Weights of a small image classifier.
Training: muon at rate 0.0026, 7500 steps, batches of 64, held-out accuracy 64%.
Rows from block 7, named by matrix and row number. Each number is 128 + 32 x the weight over its row's rms, rounded and kept within 0 to 255. All counts start at 0. Numbers have three digits each. After the name is the row's rms in percent of the matrix's.
# pw2: token mixer project (model.blocks.7.mixer.pw2.weight, 192x384), inputs 0-191
pw2.42 148:165128173128128128128128128128128106185128124128032128128128128128128128128128128128128128128128128128128059114100143128111128128128128128128128128128128248000128172099128128084128128183179128126087128096128181174128188128128128128128128128000095128187128128128128128181128128128033128128138128128128128128128128255128128121128128128128128128128161069128128128128128128166128128128128128128155128128128132128128128128066128128128128128128128128133070255128128128128128128128128128128143128128254106128128128137128128128128128128128128128128128128128128128128128128128128255128
pw2.43 019:121128143128128128128128128128128151128128255128118128128128106128128128128128128128128128128128128128128086128128131128132128128128128128128128128128128255128128128128128128131128128129221128033128128111128000105128128128128128128128128128127131118255128128128128128128128128128128128128128128128128128128128128048128128128128128128128128128128234099128128128128128128128128128128128128128128128128128128128128128128128128128128128128128128128165131128128128128128128128128128128128128128128114185128128128137128128128128128128128128128128128128128128128128128128128128073128
pw2.44 067:169128184128128128128128128128128060000128165128155128128128026128128128128128128128128128128128128128128125067214131128138128128128128128128128128128128162110128147123128128056128128198103128033168128078128009149128096128128128128128128128055124113098128128128128128126128128128036128128076128128128128128128128079128128194128128128128128128128255122128128128128128128189128128128128128128125128128128183128128128128245128128128128128128128128054096172128128128128128128128128128128030128128208133128128128115128128128128128128128128128128128128128128128128128128128128122128
pw2.45 052:064128255128128128128128128128128112068128139128000128128128008128128128128128128128128128128128128128128156057152155128000128128128128128128128128128128050106128035206128128038128128128210128176177128080128141115128134128128128128128128128083200127136128128128128128220128128128069128128191128128128128128128128062128128137128128128128128128128127134128128128128128128185128128128128128128122128128128122128128128128084128128128128128128128128055209255128128128128128128128128128128098128128152104128128128179128128128128128128128128128128128128128128128128128128128128198128
pw2.46 119:129128111128128128128128128128128142130128006128114135128128064128128128128128128128128128128128128128128148075131144128025128128128128128128128128128128255000128057155128128127128128115150128062095128116128066031128122128128128128128128128162165185048128128128128128229128128128004128128023128128128128128128128059128128130128128128128128128128189139128128128128128128225128128128128128128026128128128181128128128128202128128128128128128128128135109089128128128128128128128128128128138128128091147128128128155128128128128128128128128128128128128128128128128128128128128150128
pw2.47 046:137128060128128128128128128128128045054128064128141128128128004128128128128128128128128128128128128128128255183105065128213128128128128128128128128128128151200128194219128128138128128103013128126086128124128083160128127128128128128128128128105164189131128128128128128115128128128127128128140128128128128128128128129128128140128128128128128128128000128128128128128128128129128128128128128128170128128128153128128128128087128128128128128128128128187128110128128128128128128128128128128131128128128133128128128066128128128128128128128128128128128128128128128128128128128128172128
pw2.48 067:094128197128128128128128128128128000114128075128186128128128238128128128128128128128128128128128128128128157189134102128122128128128128128128128128128128125128128117195128128033128128128121128157158128087128110153128216128128128128128128128128181155111128128128128128180128128128146128128148128128128128128128128232128128089128128128128128128128155090128128128128128128130128128128128128128187128128128128128128128128206128128128128128128128128118171120128128128128128128128128128128115128128039064128128128085128128128128128128128128128128128128128128128128128128128128198128
pw2.49 063:168128125128128128128128128128128189190128133128110128128128158128128128128128128128128128128128128128128000134142191128134128128128128128128128128128128136129128124180128128131128128222102128255122128099128131037128193128128128128128128128101096133025128128128128128147128128128033128128101128128128128128128128128128128085128128128128128128128130091128128128128128128107128128128128128128129128128128112128128128128101128128128128128128128128200129083128128128128128128128128128128127128128248160128128128142128128128128128128128128128128128128128128128128128128128128027128
pw2.50 132:073128197128128128128128128128128102255128086128255128128128117128128128128128128128128128128128128128128124110191116128124128128128128128128128128128128000217128235241128128134128128203092128000175128066128108129128127128128128128128128128248169134142128128128128128148128128128137128128131128128128128128128128000128128088128128128128128128128139210128128128128128128109128128128128128128106128128128173128128128128094128128128128128128128128169124071128128128128128128128128128128077128128131115128128128116128128128128128128128128128128128128128128128128128128128128194128
pw2.51 021:128128130128128128128128128128128025182128087128127128128128255128128128128128128128128128128128128128128129128130112128000128128128128128128128128128128158175128125121128128115128128173069128217117128087128255193128243128128128128128128128145160111130128128128128128103128128128183128128129128128128128128128128128128128128128128128128128128128060112128128128128128128128128128128128128128127128128128128128128128128144128128128128128128128128128071128128128128128128128128128128128153128128149121128128128127128128128128128128128128128128128128128128128128128128128128128128
pw2.52 133:094128182128128128128128128128128189240128095128197128128128255128128128128128128128128128128128128128128129078139123128251128128128128128128128128128128216204128098222128128183128128097119128162148128211128158046128173128128128128128128128030130129133128128128128128126128128128108128128072128128128128128128128215128128145128128128128128128128202255128128128128128128055128128128128128128255128128128085128128128128128128128128128128128128128018119140128128128128128128128128128128220128128155154128128128128128128128128128128128128128128128128128128128128128128128128218128
pw2.53 145:105128187128128128128128128128128105014128000128188128128128000128128128128128128128128128128128128128128000147075135128149128128128128128128128128128128136139128034143128128213128128123130128207115128138128088091128128128128128128128128128244083117177128128128128128255128128128073128128140128128128128128128128078128128161128128128128128128128014196128128128128128128174128128128128128128133128128128084128128128128082128128128128128128128128170136243128128128128128128128128128128141128128139142128128128197128128128128128128128128128128128128128128128128128128128128145128
pw2.54 037:097128135128128128128128128128128236182128116128200128128128152128128128128128128128128128128128128128128141104092212128224128128128128128128128128128128242230128130128128128080128128080153128000133128000128151178128152128128128128128128128026140121111128128128128128044128128128203128128127128128128128128128128098128128070128128128128128128128163241128128128128128128131128128128128128128199128128128165128128128128020128128128128128128128128178104120128128128128128128128128128128110128128214124128128128061128128128128128128128128128128128128128128128128128128128128008128
pw2.55 035:180128119128128128128128128128128003129128074128062128128128090128128128128128128128128128128128128128128017149128117128149128128128128128128128128128128012116128120161128128209128128028128128168203128110128056192128115128128128128128128128126056143205128128128128128127128128128111128128146128128128128128128128055128128166128128128128128128128048169128128128128128128158128128128128128128194128128128127128128128128045128128128128128128128128255174146128128128128128128128128128128187128128068144128128128192128128128128128128128128128128128128128128128128128128128128140128
pw2.56 106:160128128128128128128128128128128180099128000128123128128128255128128128128128128128128128128128128128128049053070048128230128128128128128128128128128128211116128000157128128121128128061146128095134128031128033013128102128128128128128128128067121172078128128128128128000128128128030128128142128128128128128128128178128128096128128128128128128128147000128128128128128128131128128128128128128122128128128160128128128128167128128128128128128128128154135171128128128128128128128128128128121128128196120128128128094128128128128128128128128128128128128128128128128128128128128083128
pw2.57 110:053128106128128128128128128128128083114128147128162128128128254128128128128128128128128128128128128128128224165125105128181128128128128128128128128128128081239128153083128128151128128058245128255151128153128178103128094128128128128128128128139098142095128128128128128202128128128185128128119128128128128128128128217128128165128128128128128128128215000128128128128128128140128128128128128128038128128128139128128128128178128128128128128128128128142158255128128128128128128128128128128179128128087193128128128056128128128128128128128128128128128128128128128128128128128128057128
pw2.58 052:164128070128128128128128128128128184043128163128128128128128000128128128128128128128128128128128128128128150090147127128159128128128128128128128128128128177160128122179128128000128128128123128018120128177128134182128040128128128128128128128153110124046128128128128128052128128128155128128098128128128128128128128190128128152128128128128128128128099255128128128128128128131128128128128128128127128128128136128128128128181128128128128128128128128125128174128128128128128128128128128128072128128077105128128128102128128128128128128128128128128128128128128128128128128128128148128
pw2.59 068:076128069128128128128128128128128070104128088128102128128128093128128128128128128128128128128128128128128182123199137128224128128128128128128128128128128000133128243076128128173128128129178128139165128000128101082128128128128128128128128128228058127000128128128128128181128128128203128128101128128128128128128128247128128128128128128128128128128131081128128128128128128150128128128128128128153128128128119128128128128121128128128128128128128128224180145128128128128128128128128128128127128128134141128128128127128128128128128128128128128128128128128128128128128128128128101128
pw2.60 054:000128209128128128128128128128128205234128134128134128128128138128128128128128128128128128128128128128128170165167100128208128128128128128128128128128128090132128160127128128053128128161107128144096128222128058153128101128128128128128128128117168139149128128128128128218128128128045128128128128128128128128128128194128128111128128128128128128128165053128128128128128128218128128128128128128000128128128145128128128128110128128128128128128128128131116128128128128128128128128128128128161128128154178128128128124128128128128128128128128128128128128128128128128128128128128153128
pw2.61 104:108128106128128128128128128128128164125128238128100128128128041128128128128128128128128128128128128128128152147128056128114128128128128128128128128128128060103128025000128128141128128055061128000148128140128099117128068128128128128128128128214117121106128128128128128144128128128244128128221128128128128128128128185128128043128128128128128128128153158128128128128128128059128128128128128128000128128128132128128128128202128128128128128128128128000162124128128128128128128128128128128132128128025178128128128082128128128128128128128128128128128128128128128128128128128128159128
pw2.63 122:094128078128128128128128128128128066124128127128092127128128008128128128128128128128128128128128128128128255115136158128132128128128128128128128128128128255049128164000128128216128128175109128147129128150128162152128161128128128128128128128000116138174128128128128128128128128128255128128098128128128128128128128096128128070128128128128128128128194058128128128128128128153128128128128128128083128128128136128128128128066128128128128128128128128092122243128128128128128128128128128128105128128105131128128128057128128128128128128128128128128128128128128128128128128128128240128
pw2.64 006:129128128128128128128128128128128129128128129128128128128128128128128128128128128128128128128128128128128127128128129128126128128128128128128128128128128090128128128128128128128128128117128128129134128128128128130128128128128128128128128128128126126090128128128128128127128128128123128128131128128128128128128128128128128128128128128128128128128128128128128128128128128128128128128128128128128128128128128128128128128255128128128128128128128128128128128128128128128128128128128128128128128128089128128128128134128128128128128128128128128128128128128128128128128128128128128128
pw2.65 153:140128110128128128128128128128128155085128213128255128128128105128128128128128128128128128128128128128128192112087135128156128128128128128128128128128128149128128118058128128073128128126150128129051128218128137127128080128128128128128128128120083108131128128128128128000128128128092128128000128128128128128128128039128128131128128128128128128128122070128128128128128128255128128128128128128017128128128162128128128128180128128128128128128128128200091056128128128128128128128128128128000128128000125128128128115128128128128128128128128128128128128128128128128128128128128255128
pw2.66 119:103128130128128128128128128128128118254128153128140128128128000128128128128128128128128128128128128128128111094159153128120128128128128128128128128128128181131128141216128128068128128002074128073146128120128129033128104128128128128128128128000123143062128128128128128202128128128200128128067128128128128128128128142128128084128128128128128128128146147128128128128128128131128128128128128128046128128128131128128128128123128128128128128128128128103150068128128128128128128128128128128129128128148121128128128115128128128128128128128128128128128128128128128128128128128128026128
pw2.67 078:124128103128128128128128128128128072133128097128243128128128187128128128128128128128128128128128128128128242124192255128118128128128128128128128128128128173232128145120128128152128128116063128198138128135128101112128133128128128128128128128104149154216128128128128128122128128128214128128000128128128128128128128237128128130128128128128128128128000098128128128128128128127128128128128128128069128128128133128128128128000128128128128128128128128193186124128128128128128128128128128128168128128086136128128128095128128128128128128128128128128128128128128128128128128128128174128
pw2.68 114:000128255128128128128128128128128172185128255128188128128128243128128128128128128128128128128128128128128083184139074128149128128128128128128128128128128122218128020255128128154128128129160128155126128163128177122128072128128128128128128128089174102163128128128128128117128128128240128128110128128128128128128128137128128205128128128128128128128193113128128128128128128130128128128128128128216128128128128128128128128235128128128128128128128128165111000128128128128128128128128128128185128128063140128128128080128128128128128128128128128128128128128128128128128128128128117128
pw2.69 016:121128024128128128128128128128128192114128129128129128128128128128128128128128128128128128128128128128128255092128121128125128128128128128128128128128128140126128115128128128000128128109139128129121128142128124179128075128128128128128128128151127133132128128128128128145128128128148128128135128128128128128128128189128128122128128128128128128128108000128128128128128128129128128128128128128158128128128133128128128128082128128128128128128128128156126128128128128128128128128128128128137128128252255128128128129128128128128128128128128128128128128128128128128128128128128128128
pw2.70 128:212128000128128128128128128128128133154128182128079128128128022128128128128128128128128128128128128128128205106218120128225128128128128128128128128128128208062128131063128128219128128080123128125134128191128129127128162128128128128128128128130187144233128128128128128100128128128143128128066128128128128128128128105128128096128128128128128128128143208128128128128128128134128128128128128128091128128128107128128128128131128128128128128128128128087179073128128128128128128128128128128229128128063190128128128000128128128128128128128128128128128128128128128128128128128128128128
pw2.72 014:128128128128128128128128128128128000128128085128101128128128128128128128128128128128128128128128128128128186062128066128128128128128128128128128128128128128128128128127128128127128128248026128128128128128128215108128121128128128128128128128198136201140128128128128128128128128128245128128153128128128128128128128214128128128128128128128128128128093135128128128128128128120128128128128128128127128128128128128128128128106128128128128128128128128019127127128128128128128128128128128128145128128126128128128128172128128128128128128128128128128128128128128128128128128128128128128
pw2.73 165:086128070128128128128128128128128065083128081128114128128128175128128128128128128128128128128128128128128157133110095128088128128128128128128128128128128176139128092247128128044128128154174128133131128188128183128128132128128128128128128128255118130133128128128128128118128128128196128128161128128128128128128128255128128134128128128128128128128061147128128128128128128106128128128128128128000128128128120128128128128189128128128128128128128128075109069128128128128128128128128128128054128128099128128128128071128128128128128128128128128128128128128128128128128128128128135128
pw2.74 117:126128066128128128128128128128128064098128056128250120128128255128128128128128128128128128128128128128128180098111151128076128128128128128128128128128128092211128126159128128182128128248139128135106128017128096086128111128128128128128128128149139124205128128128128128157128128128000128128044128128128128128128128000128128136128128128128128128128101000128128128128128128106128128128128128128080128128128151128128128128077128128128128128128128128077094133128128128128128128128128128128132128128029125128128128098128128128128128128128128128128128128128128128128128128128128138128
pw2.75 108:133128159128128128128128128128128137203128194128230128128128255128128128128128128128128128128128128128128187139100183128000128128128128128128128128128128255255128110109128128077128128110127128007140128145128147156128120128128128128128128128029113137115128128128128128066128128128042128128127128128128128128128128099128128147128128128128128128128103086128128128128128128025128128128128128128135128128128115128128128128242128128128128128128128128128135150128128128128128128128128128128117128128125044128128128070128128128128128128128128128128128128128128128128128128128128082128
pw2.76 140:184128112128128128128128128128128120078128181128131130128128158128128128128128128128128128128128128128128222115153128128226128128128128128128128128128128000062128122255128128146128128170195128102100128169128126172128164128128128128128128128055129143134128128128128128150128128128005128128142128128128128128128128000128128185128128128128128128128129255128128128128128128048128128128128128128110128128128099128128128128085128128128128128128128128108156000128128128128128128128128128128153128128073023128128128112128128128128128128128128128128128128128128128128128128128128165128
pw2.77 070:186128095128128128128128128128128132192128065128163128128128169128128128128128128128128128128128128128128100032131171128120128128128128128128128128128128153112128126128128128204128128144059128013126128195128128000128093128128128128128128128113065148124128128128128128163128128128189128128255128128128128128128128153128128120128128128128128128128141148128128128128128128159128128128128128128121128128128125128128128128202128128128128128128128128177166131128128128128128128128128128128191128128255168128128128133128128128128128128128128128128128128128128128128128128128128175128
pw2.78 093:176128182128128128128128128128128128055128242128108128128128222128128128128128128128128128128128128128128132086113073128000128128128128128128128128128128171100128022114128128095128128149092128118065128119128083071128186128128128128128128128171129103111128128128128128072128128128032128128088128128128128128128128215128128110128128128128128128128224132128128128128128128000128128128128128128104128128128142128128128128141128128128128128128128128116084114128128128128128128128128128128103128128080061128128128079128128128128128128128128128128128128128128128128128128128128080128
pw2.80 131:087128102128128128128128128128128130077128078128102128128128059128128128128128128128128128128128128128128255118121098128097128128128128128128128128128128255169128157000128128060128128098123128188093128061128196198128191128128128128128128128141133105123128128128128128134128128128043128128099128128128128128128128049128128117128128128128128128128101172128128128128128128193128128128128128128000128128128131128128128128131128128128128128128128128176049075128128128128128128128128128128015128128230045128128128156128128128128128128128128128128128128128128128128128128128128118128
pw2.82 122:066128126128128128128128128128128132191128088128170128128128030128128128128128128128128128128128128128128185140111101128149128128128128128128128128128128181081128242048128128065128128155213128081027128192128080143128069128128128128128128128086095086075128128128128128179128128128037128128164128128128128128128128115128128157128128128128128128128143189128128128128128128182128128128128128128085128128128154128128128128223128128128128128128128128240084123128128128128128128128128128128121128128237119128128128205128128128128128128128128128128128128128128128128128128128128000128
pw2.83 144:210128153128128128128128128128128130000128102128044128128128136128128128128128128128128128128128128128128169143164122128095128128128128128128128128128128054000128160255128128093128128107116128063132128012128182121128127128128128128128128128114143118137128128128128128102128128128077128128108128128128128128128128183128128088128128128128128128128092164128128128128128128096128128128128128128106128128128118128128128128131128128128128128128128128187134255128128128128128128128128128128044128128197115128128128023128128128128128128128128128128128128128128128128128128128128132128
pw2.84 129:163128192128128128128128128128128109215128174128108122128128233128128128128128128128128128128128128128128206143154154128173128128128128128128128128128128156164128023255128128095128128119083128153057128137128022105128143128128128128128128128255094128193128128128128128197128128128212128128119128128128128128128128100128128121128128128128128128128255058128128128128128128095128128128128128128169128128128149128128128128091128128128128128128128128159113008128128128128128128128128128128191128128160021128128128096128128128128128128128128128128128128128128128128128128128128171128
pw2.85 155:211128161128128128128128128128128120115128096128159128128128180128128128128128128128128128128128128128128127121079128128090128128128128128128128128128128187145128196255128128255128128130129128073153128055128051143128126128128128128128128128131151159069128128128128128147128128128121128128074128128128128128128128123128128146128128128128128128128109105128128128128128128108128128128128128128102128128128130128128128128110128128128128128128128128206096000128128128128128128128128128128117128128127190128128128125128128128128128128128128128128128128128128128128128128128128187128
pw2.86 096:162128148128128128128128128128128142136128091128139128128128138128128128128128128128128128128128128128128176072129199128000128128128128128128128128128128255173128143111128128063128128038254128145143128136128125100128009128128128128128128128085172157028128128128128128017128128128251128128119128128128128128128128124128128146128128128128128128128105230128128128128128128104128128128128128128027128128128118128128128128050128128128128128128128128070082149128128128128128128128128128128156128128193212128128128176128128128128128128128128128128128128128128128128128128128128114128
pw2.87 036:108128150128128128128128128128128127202128186128145128128128233128128128128128128128128128128128128128128094141128134128255128128128128128128128128128128128136128128124128128194128128070147128150199128126128171000128167128128128128128128128202126111046128128128128128104128128128142128128116128128128128128128128130128128118128128128128128128128071107128128128128128128068128128128128128128131128128128095128128128128255128128128128128128128128113132146128128128128128128128128128128153128128129192128128128161128128128128128128128128128128128128128128128128128128128128123128
pw2.88 051:173128095128128128128128128128128000123128088128157128128128255128128128128128128128128128128128128128128166057124115128133128128128128128128128128128128151129128045081128128084128128131064128117146128000128153146128212128128128128128128128130128127089128128128128128133128128128071128128122128128128128128128128093128128138128128128128128128128255115128128128128128128124128128128128128128068128128128108128128128128067128128128128128128128128060125083128128128128128128128128128128096128128162089128128128107128128128128128128128128128128128128128128128128128128128128038128
pw2.89 148:190128102128128128128128128128128133000128241128120128128128174128128128128128128128128128128128128128128163158183124128132128128128128128128128128128128255172128178102128128124128128175077128136174128128128184140128130128128128128128128128000173148144128128128128128127128128128021128128103128128128128128128128105128128124128128128128128128128116115128128128128128128056128128128128128128128128128128128128128128128205128128128128128128128128125140171128128128128128128128128128128150128128154218128128128000128128128128128128128128128128128128128128128128128128128128116128
pw2.90 105:163128191128128128128128128128128208154128119128145122128128191128128128128128128128128128128128128128128000074094152128188128128128128128128128128128128219180128099111128128047128128154195128153070128138128117112128115128128128128128128128122140111000128128128128128013128128128054128128165128128128128128128128255128128093128128128128128128128255142128128128128128128129128128128128128128166128128128165128128128128110128128128128128128128128228084071128128128128128128128128128128245128128140146128128128255128128128128128128128128128128128128128128128128128128128128097128
pw2.91 111:222128131128128128128128128128128133255128197128255128128128164128128128128128128128128128128128128128128029022149134128000128128128128128128128128128128255223128136095128128126128128154147128088142128159128113073128108128128128128128128128133101115131128128128128128054128128128089128128157128128128128128128128152128128250128128128128128128128000102128128128128128128133128128128128128128182128128128144128128128128000128128128128128128128128075116125128128128128128128128128128128063128128167138128128128074128128128128128128128128128128128128128128128128128128128128034128
pw2.92 026:127128021128128128128128128128128255113128130128086128128128164128128128128128128128128128128128128128128000103148123128255128128128128128128128128128128091003128133127128128066128128111174128102165128255128255055128098128128128128128128128140109131052128128128128128107128128128169128128137128128128128128128128094128128119128128128128128128128186158128128128128128128111128128128128128128135128128128092128128128128115128128128128128128128128135121106128128128128128128128128128128242128128160132128128128167128128128128128128128128128128128128128128128128128128128128024128
pw2.93 068:129128030128128128128128128128128000129128069128132128128128118128128128128128128128128128128128128128128086122133079128218128128128128128128128128128128146227128127185128128047128128109202128091204128092128042249128141128128128128128128128128179100141128128128128128241128128128069128128218128128128128128128128255128128113128128128128128128128107100128128128128128128178128128128128128128158128128128106128128128128196128128128128128128128128189115184128128128128128128128128128128133128128063031128128128148128128128128128128128128128128128128128128128128128128128128130128
pw2.94 159:000128062128128128128128128128128206092128009128112128128128138128128128128128128128128128128128128128128214136121106128129128128128128128128128128128128098088128201233128128134128128150130128214109128055128193167128099128128128128128128128211102132156128128128128128209128128128049128128058128128128128128128128111128128094128128128128128128128158133128128128128128128167128128128128128128077128128128129128128128128127128128128128128128128128255079078128128128128128128128128128128225128128212160128128128142128128128128128128128128128128128128128128128128128128128128181128
pw2.95 051:154128120128128128128128128128128099155128074128000128128128000128128128128128128128128128128128128128128131138104105128220128128128128128128128128128128000108128124103128128225128128111137128237140128065128063192128020128128128128128128128135097122106128128128128128166128128128196128128226128128128128128128128127128128138128128128128128128128146100128128128128128128124128128128128128128000128128128081128128128128185128128128128128128128128088111180128128128128128128128128128128000128128141134128128128255128128128128128128128128128128128128128128128128128128128128105128
pw2.96 121:074128064128128128128128128128128126219128126128086128128128046128128128128128128128128128128128128128128065103070133128130128128128128128128128128128128109125128160000128128119128128205121128094085128221128181193128162128128128128128128128143020035083128128128128128000128128128208128128068128128128128128128128137128128190128128128128128128128120164128128128128128128000128128128128128128129128128128129128128128128070128128128128128128128128124078176128128128128128128128128128128205128128141164128128128022128128128128128128128128128128128128128128128128128128128128071128
pw2.97 093:095128091128128128128128128128128125156128211128255128128128166128128128128128128128128128128128128128128141102172097128091128128128128128128128128128128214255128144134128128000128128137135128155108128031128126151128190128128128128128128128121154127148128128128128128069128128128077128128106128128128128128128128146128128132128128128128128128128184077128128128128128128103128128128128128128074128128128143128128128128149128128128128128128128128065090061128128128128128128128128128128154128128175204128128128047128128128128128128128128128128128128128128128128128128128128112128
pw2.99 106:050128206128128128128128128128128068068128186128155128128128109128128128128128128128128128128128128128128029136128132128101128128128128128128128128128128208118128211109128128052128128106125128249107128255128245073128150128128128128128128128155102067194128128128128128125128128128209128128063128128128128128128128115128128056128128128128128128128208056128128128128128128135128128128128128128088128128128194128128128128085128128128128128128128128172162208128128128128128128128128128128000128128112098128128128000128128128128128128128128128128128128128128128128128128128128145128
pw2.100 077:078128255128128128128128128128128133046128028128142128128128172128128128128128128128128128128128128128128078154088154128133128128128128128128128128128128176110128142127128128134128128003131128000100128143128097065128158128128128128128128128000119130095128128128128128104128128128036128128144128128128128128128128176128128110128128128128128128128142158128128128128128128154128128128128128128110128128128055128128128128145128128128128128128128128124164131128128128128128128128128128128181128128156125128128128073128128128128128128128128128128128128128128128128128128128128217128
pw2.101 071:153128139128128128128128128128128166110128255128143128128128119128128128128128128128128128128128128128128088255166150128069128128128128128128128128128128000114128170080128128011128128129097128061171128164128032173128111128128128128128128128186111137123128128128128128217128128128146128128042128128128128128128128138128128135128128128128128128128161131128128128128128128151128128128128128128065128128128159128128128128000128128128128128128128128159130130128128128128128128128128128128000128128145158128128128000128128128128128128128128128128128128128128128128128128128128100128
pw2.102 023:129128116128128128128128128128128127043128251128129128128128138128128128128128128128128128128128128128128122128123128128000128128128128128128128128128128150201128126129128128120128128000168128127066128152128135138128129128128128128128128128165119087124128128128128128000128128128255128128132128128128128128128128124128128165128128128128128128128128129128128128128128128098128128128128128128147128128128126128128128128124128128128128128128128128128132128128128128128128128128128128128126128128081119128128128097128128128128128128128128128128128128128128128128128128128128131128
pw2.103 046:214128156128128128128128128128128092103128129128099128128128167128128128128128128128128128128128128128128189128141080128107128128128128128128128128128128096041128045143128128124128128124123128023184128137128085255128140128128128128128128128236232214054128128128128128150128128128096128128255128128128128128128128095128128098128128128128128128128046192128128128128128128132128128128128128128147128128128128128128128128080128128128128128128128128084125105128128128128128128128128128128000128128127255128128128097128128128128128128128128128128128128128128128128128128128128129128
pw2.104 089:134128139128128128128128128128128000120128199128077128128128095128128128128128128128128128128128128128128075167106156128102128128128128128128128128128128124131128206174128128122128128226151128088139128054128155184128255128128128128128128128002100120054128128128128128099128128128151128128180128128128128128128128032128128169128128128128128128128134129128128128128128128152128128128128128128162128128128085128128128128168128128128128128128128128104139150128128128128128128128128128128193128128197089128128128193128128128128128128128128128128128128128128128128128128128128144128
pw2.105 062:116128156128128128128128128128128185150128168128128128128128244128128128128128128128128128128128128128128119101128186128219128128128128128128128128128128129132128141209128128158128128255151128137131128255128233148128142128128128128128128128124141227156128128128128128000128128128094128128205128128128128128128128100128128154128128128128128128128000067128128128128128128125128128128128128128138128128128131128128128128132128128128128128128128128175086129128128128128128128128128128128255128128154159128128128255128128128128128128128128128128128128128128128128128128128128179128
pw2.106 049:127128055128128128128128128128128002047128002128115128128128129128128128128128128128128128128128128128128105186190107128114128128128128128128128128128128071008128134186128128088128128124128128204156128097128127078128132128128128128128128128023255128071128128128128128241128128128104128128220128128128128128128128000128128138128128128128128128128118177128128128128128128127128128128128128128133128128128142128128128128240128128128128128128128128253132251128128128128128128128128128128130128128060112128128128227128128128128128128128128128128128128128128128128128128128128115128
pw2.107 068:180128210128128128128128128128128140055128082128145128128128137128128128128128128128128128128128128128128000122074255128094128128128128128128128128128128151087128176198128128145128128236208128002138128190128145132128086128128128128128128128046134138140128128128128128023128128128057128128180128128128128128128128101128128142128128128128128128128072122128128128128128128190128128128128128128106128128128131128128128128074128128128128128128128128191115103128128128128128128128128128128128128128070032128128128124128128128128128128128128128128128128128128128128128128128128116128
pw2.108 110:188128138128128128128128128128128111001128177128171124128128199128128128128128128128128128128128128128128116100148153128183128128128128128128128128128128168094128000227128128119128128077126128094129128128128079087128106128128128128128128128156175122178128128128128128198128128128194128128123128128128128128128128052128128191128128128128128128128126000128128128128128128253128128128128128128116128128128122128128128128125128128128128128128128128203138195128128128128128128128128128128147128128076137128128128000128128128128128128128128128128128128128128128128128128128128103128
pw2.109 110:134128072128128128128128128128128034215128072128029131128128255128128128128128128128128128128128128128128188149110132128153128128128128128128128128128128255075128081212128128129128128137079128168130128117128064179128147128128128128128128128179080143094128128128128128147128128128044128128255128128128128128128128093128128093128128128128128128128094117128128128128128128178128128128128128128000128128128133128128128128048128128128128128128128128125147139128128128128128128128128128128199128128097188128128128165128128128128128128128128128128128128128128128128128128128128157128
pw2.110 126:134128132128128128128128128128128160098128217128255128128128100128128128128128128128128128128128128128128086219105127128164128128128128128128128128128128086091128215094128128085128128035000128059133128115128145121128085128128128128128128128162170128171128128128128128130128128128158128128139128128128128128128128255128128169128128128128128128128132111128128128128128128054128128128128128128082128128128162128128128128222128128128128128128128128121167085128128128128128128128128128128049128128000060128128128057128128128128128128128128128128128128128128128128128128128128057128
pw2.111 104:123128108128128128128128128128128135155128152128128128128128166128128128128128128128128128128128128128128115178162081128125128128128128128128128128128128171085128142098128128117128128169111128163183128128128255013128124128128128128128128128098158133133128128128128128195128128128039128128056128128128128128128128141128128083128128128128128128128165255128128128128128128157128128128128128128220128128128070128128128128037128128128128128128128128021221176128128128128128128128128128128142128128226129128128128091128128128128128128128128128128128128128128128128128128128128222128
pw2.112 073:202128106128128128128128128128128116082128127128188128128128050128128128128128128128128128128128128128128133186112099128125128128128128128128128128128128000180128100086128128175128128072086128090168128083128064060128164128128128128128128128145075131150128128128128128196128128128104128128127128128128128128128128000128128157128128128128128128128058168128128128128128128189128128128128128128235128128128128128128128128043128128128128128128128128110126086128128128128128128128128128128147128128129029128128128128128128128128128128128128128128128128128128128128128128128128139128
pw2.113 046:154128143128128128128128128128128095157128255128146128128128008128128128128128128128128128128128128128128120141130189128126128128128128128128128128128128114102128155043128128255128128191111128053177128132128162047128126128128128128128128128130093128078128128128128128098128128128000128128161128128128128128128128128128128059128128128128128128128183145128128128128128128127128128128128128128052128128128104128128128128000128128128128128128128128110113103128128128128128128128128128128160128128098035128128128121128128128128128128128128128128128128128128128128128128128128082128
pw2.114 097:122128069128128128128128128128128086128128126128228128128128116128128128128128128128128128128128128128128120110090151128081128128128128128128128128128128086040128036208128128106128128175128128123082128003128225130128093128128128128128128128097189138058128128128128128000128128128172128128051128128128128128128128102128128209128128128128128128128155141128128128128128128049128128128128128128148128128128154128128128128154128128128128128128128128000158000128128128128128128128128128128078128128208000128128128048128128128128128128128128128128128128128128128128128128128128121128
pw2.116 085:000128110128128128128128128128128175201128151128111128128128160128128128128128128128128128128128128128128193136136158128234128128128128128128128128128128215086128067114128128108128128131059128255090128209128180255128125128128128128128128128096089161183128128128128128029128128128110128128088128128128128128128128128128128046128128128128128128128105124128128128128128128112128128128128128128128128128128129128128128128140128128128128128128128128216095084128128128128128128128128128128114128128121168128128128125128128128128128128128128128128128128128128128128128128128128127128
pw2.117 039:143128023128128128128128128128128127058128182128108128128128176128128128128128128128128128128128128128128177152128152128075128128128128128128128128128128148106128109112128128032128128089128128173106128129128064148128133128128128128128128128145076130147128128128128128102128128128221128128070128128128128128128128140128128147128128128128128128128255150128128128128128128169128128128128128128130128128128184128128128128085128128128128128128128128174124040128128128128128128128128128128004128128117013128128128117128128128128128128128128128128128128128128128128128128128128114128
pw2.119 115:115128255128128128128128128128128141000128181128057117128128205128128128128128128128128128128128128128128070092129122128000128128128128128128128128128128255146128112127128128104128128180225128182075128084128255124128109128128128128128128128045091128093128128128128128097128128128024128128135128128128128128128128181128128163128128128128128128128196194128128128128128128048128128128128128128066128128128146128128128128104128128128128128128128128115073255128128128128128128128128128128131128128109050128128128201128128128128128128128128128128128128128128128128128128128128154128
pw2.120 104:205128255128128128128128128128128169107128148128255128128128060128128128128128128128128128128128128128128068229231127128101128128128128128128128128128128255150128096081128128173128128119081128108200128077128154128128155128128128128128128128204064088140128128128128128128128128128117128128060128128128128128128128052128128196128128128128128128128196114128128128128128128154128128128128128128128128128128094128128128128149128128128128128128128128129136077128128128128128128128128128128000128128148128128128128207128128128128128128128128128128128128128128128128128128128128169128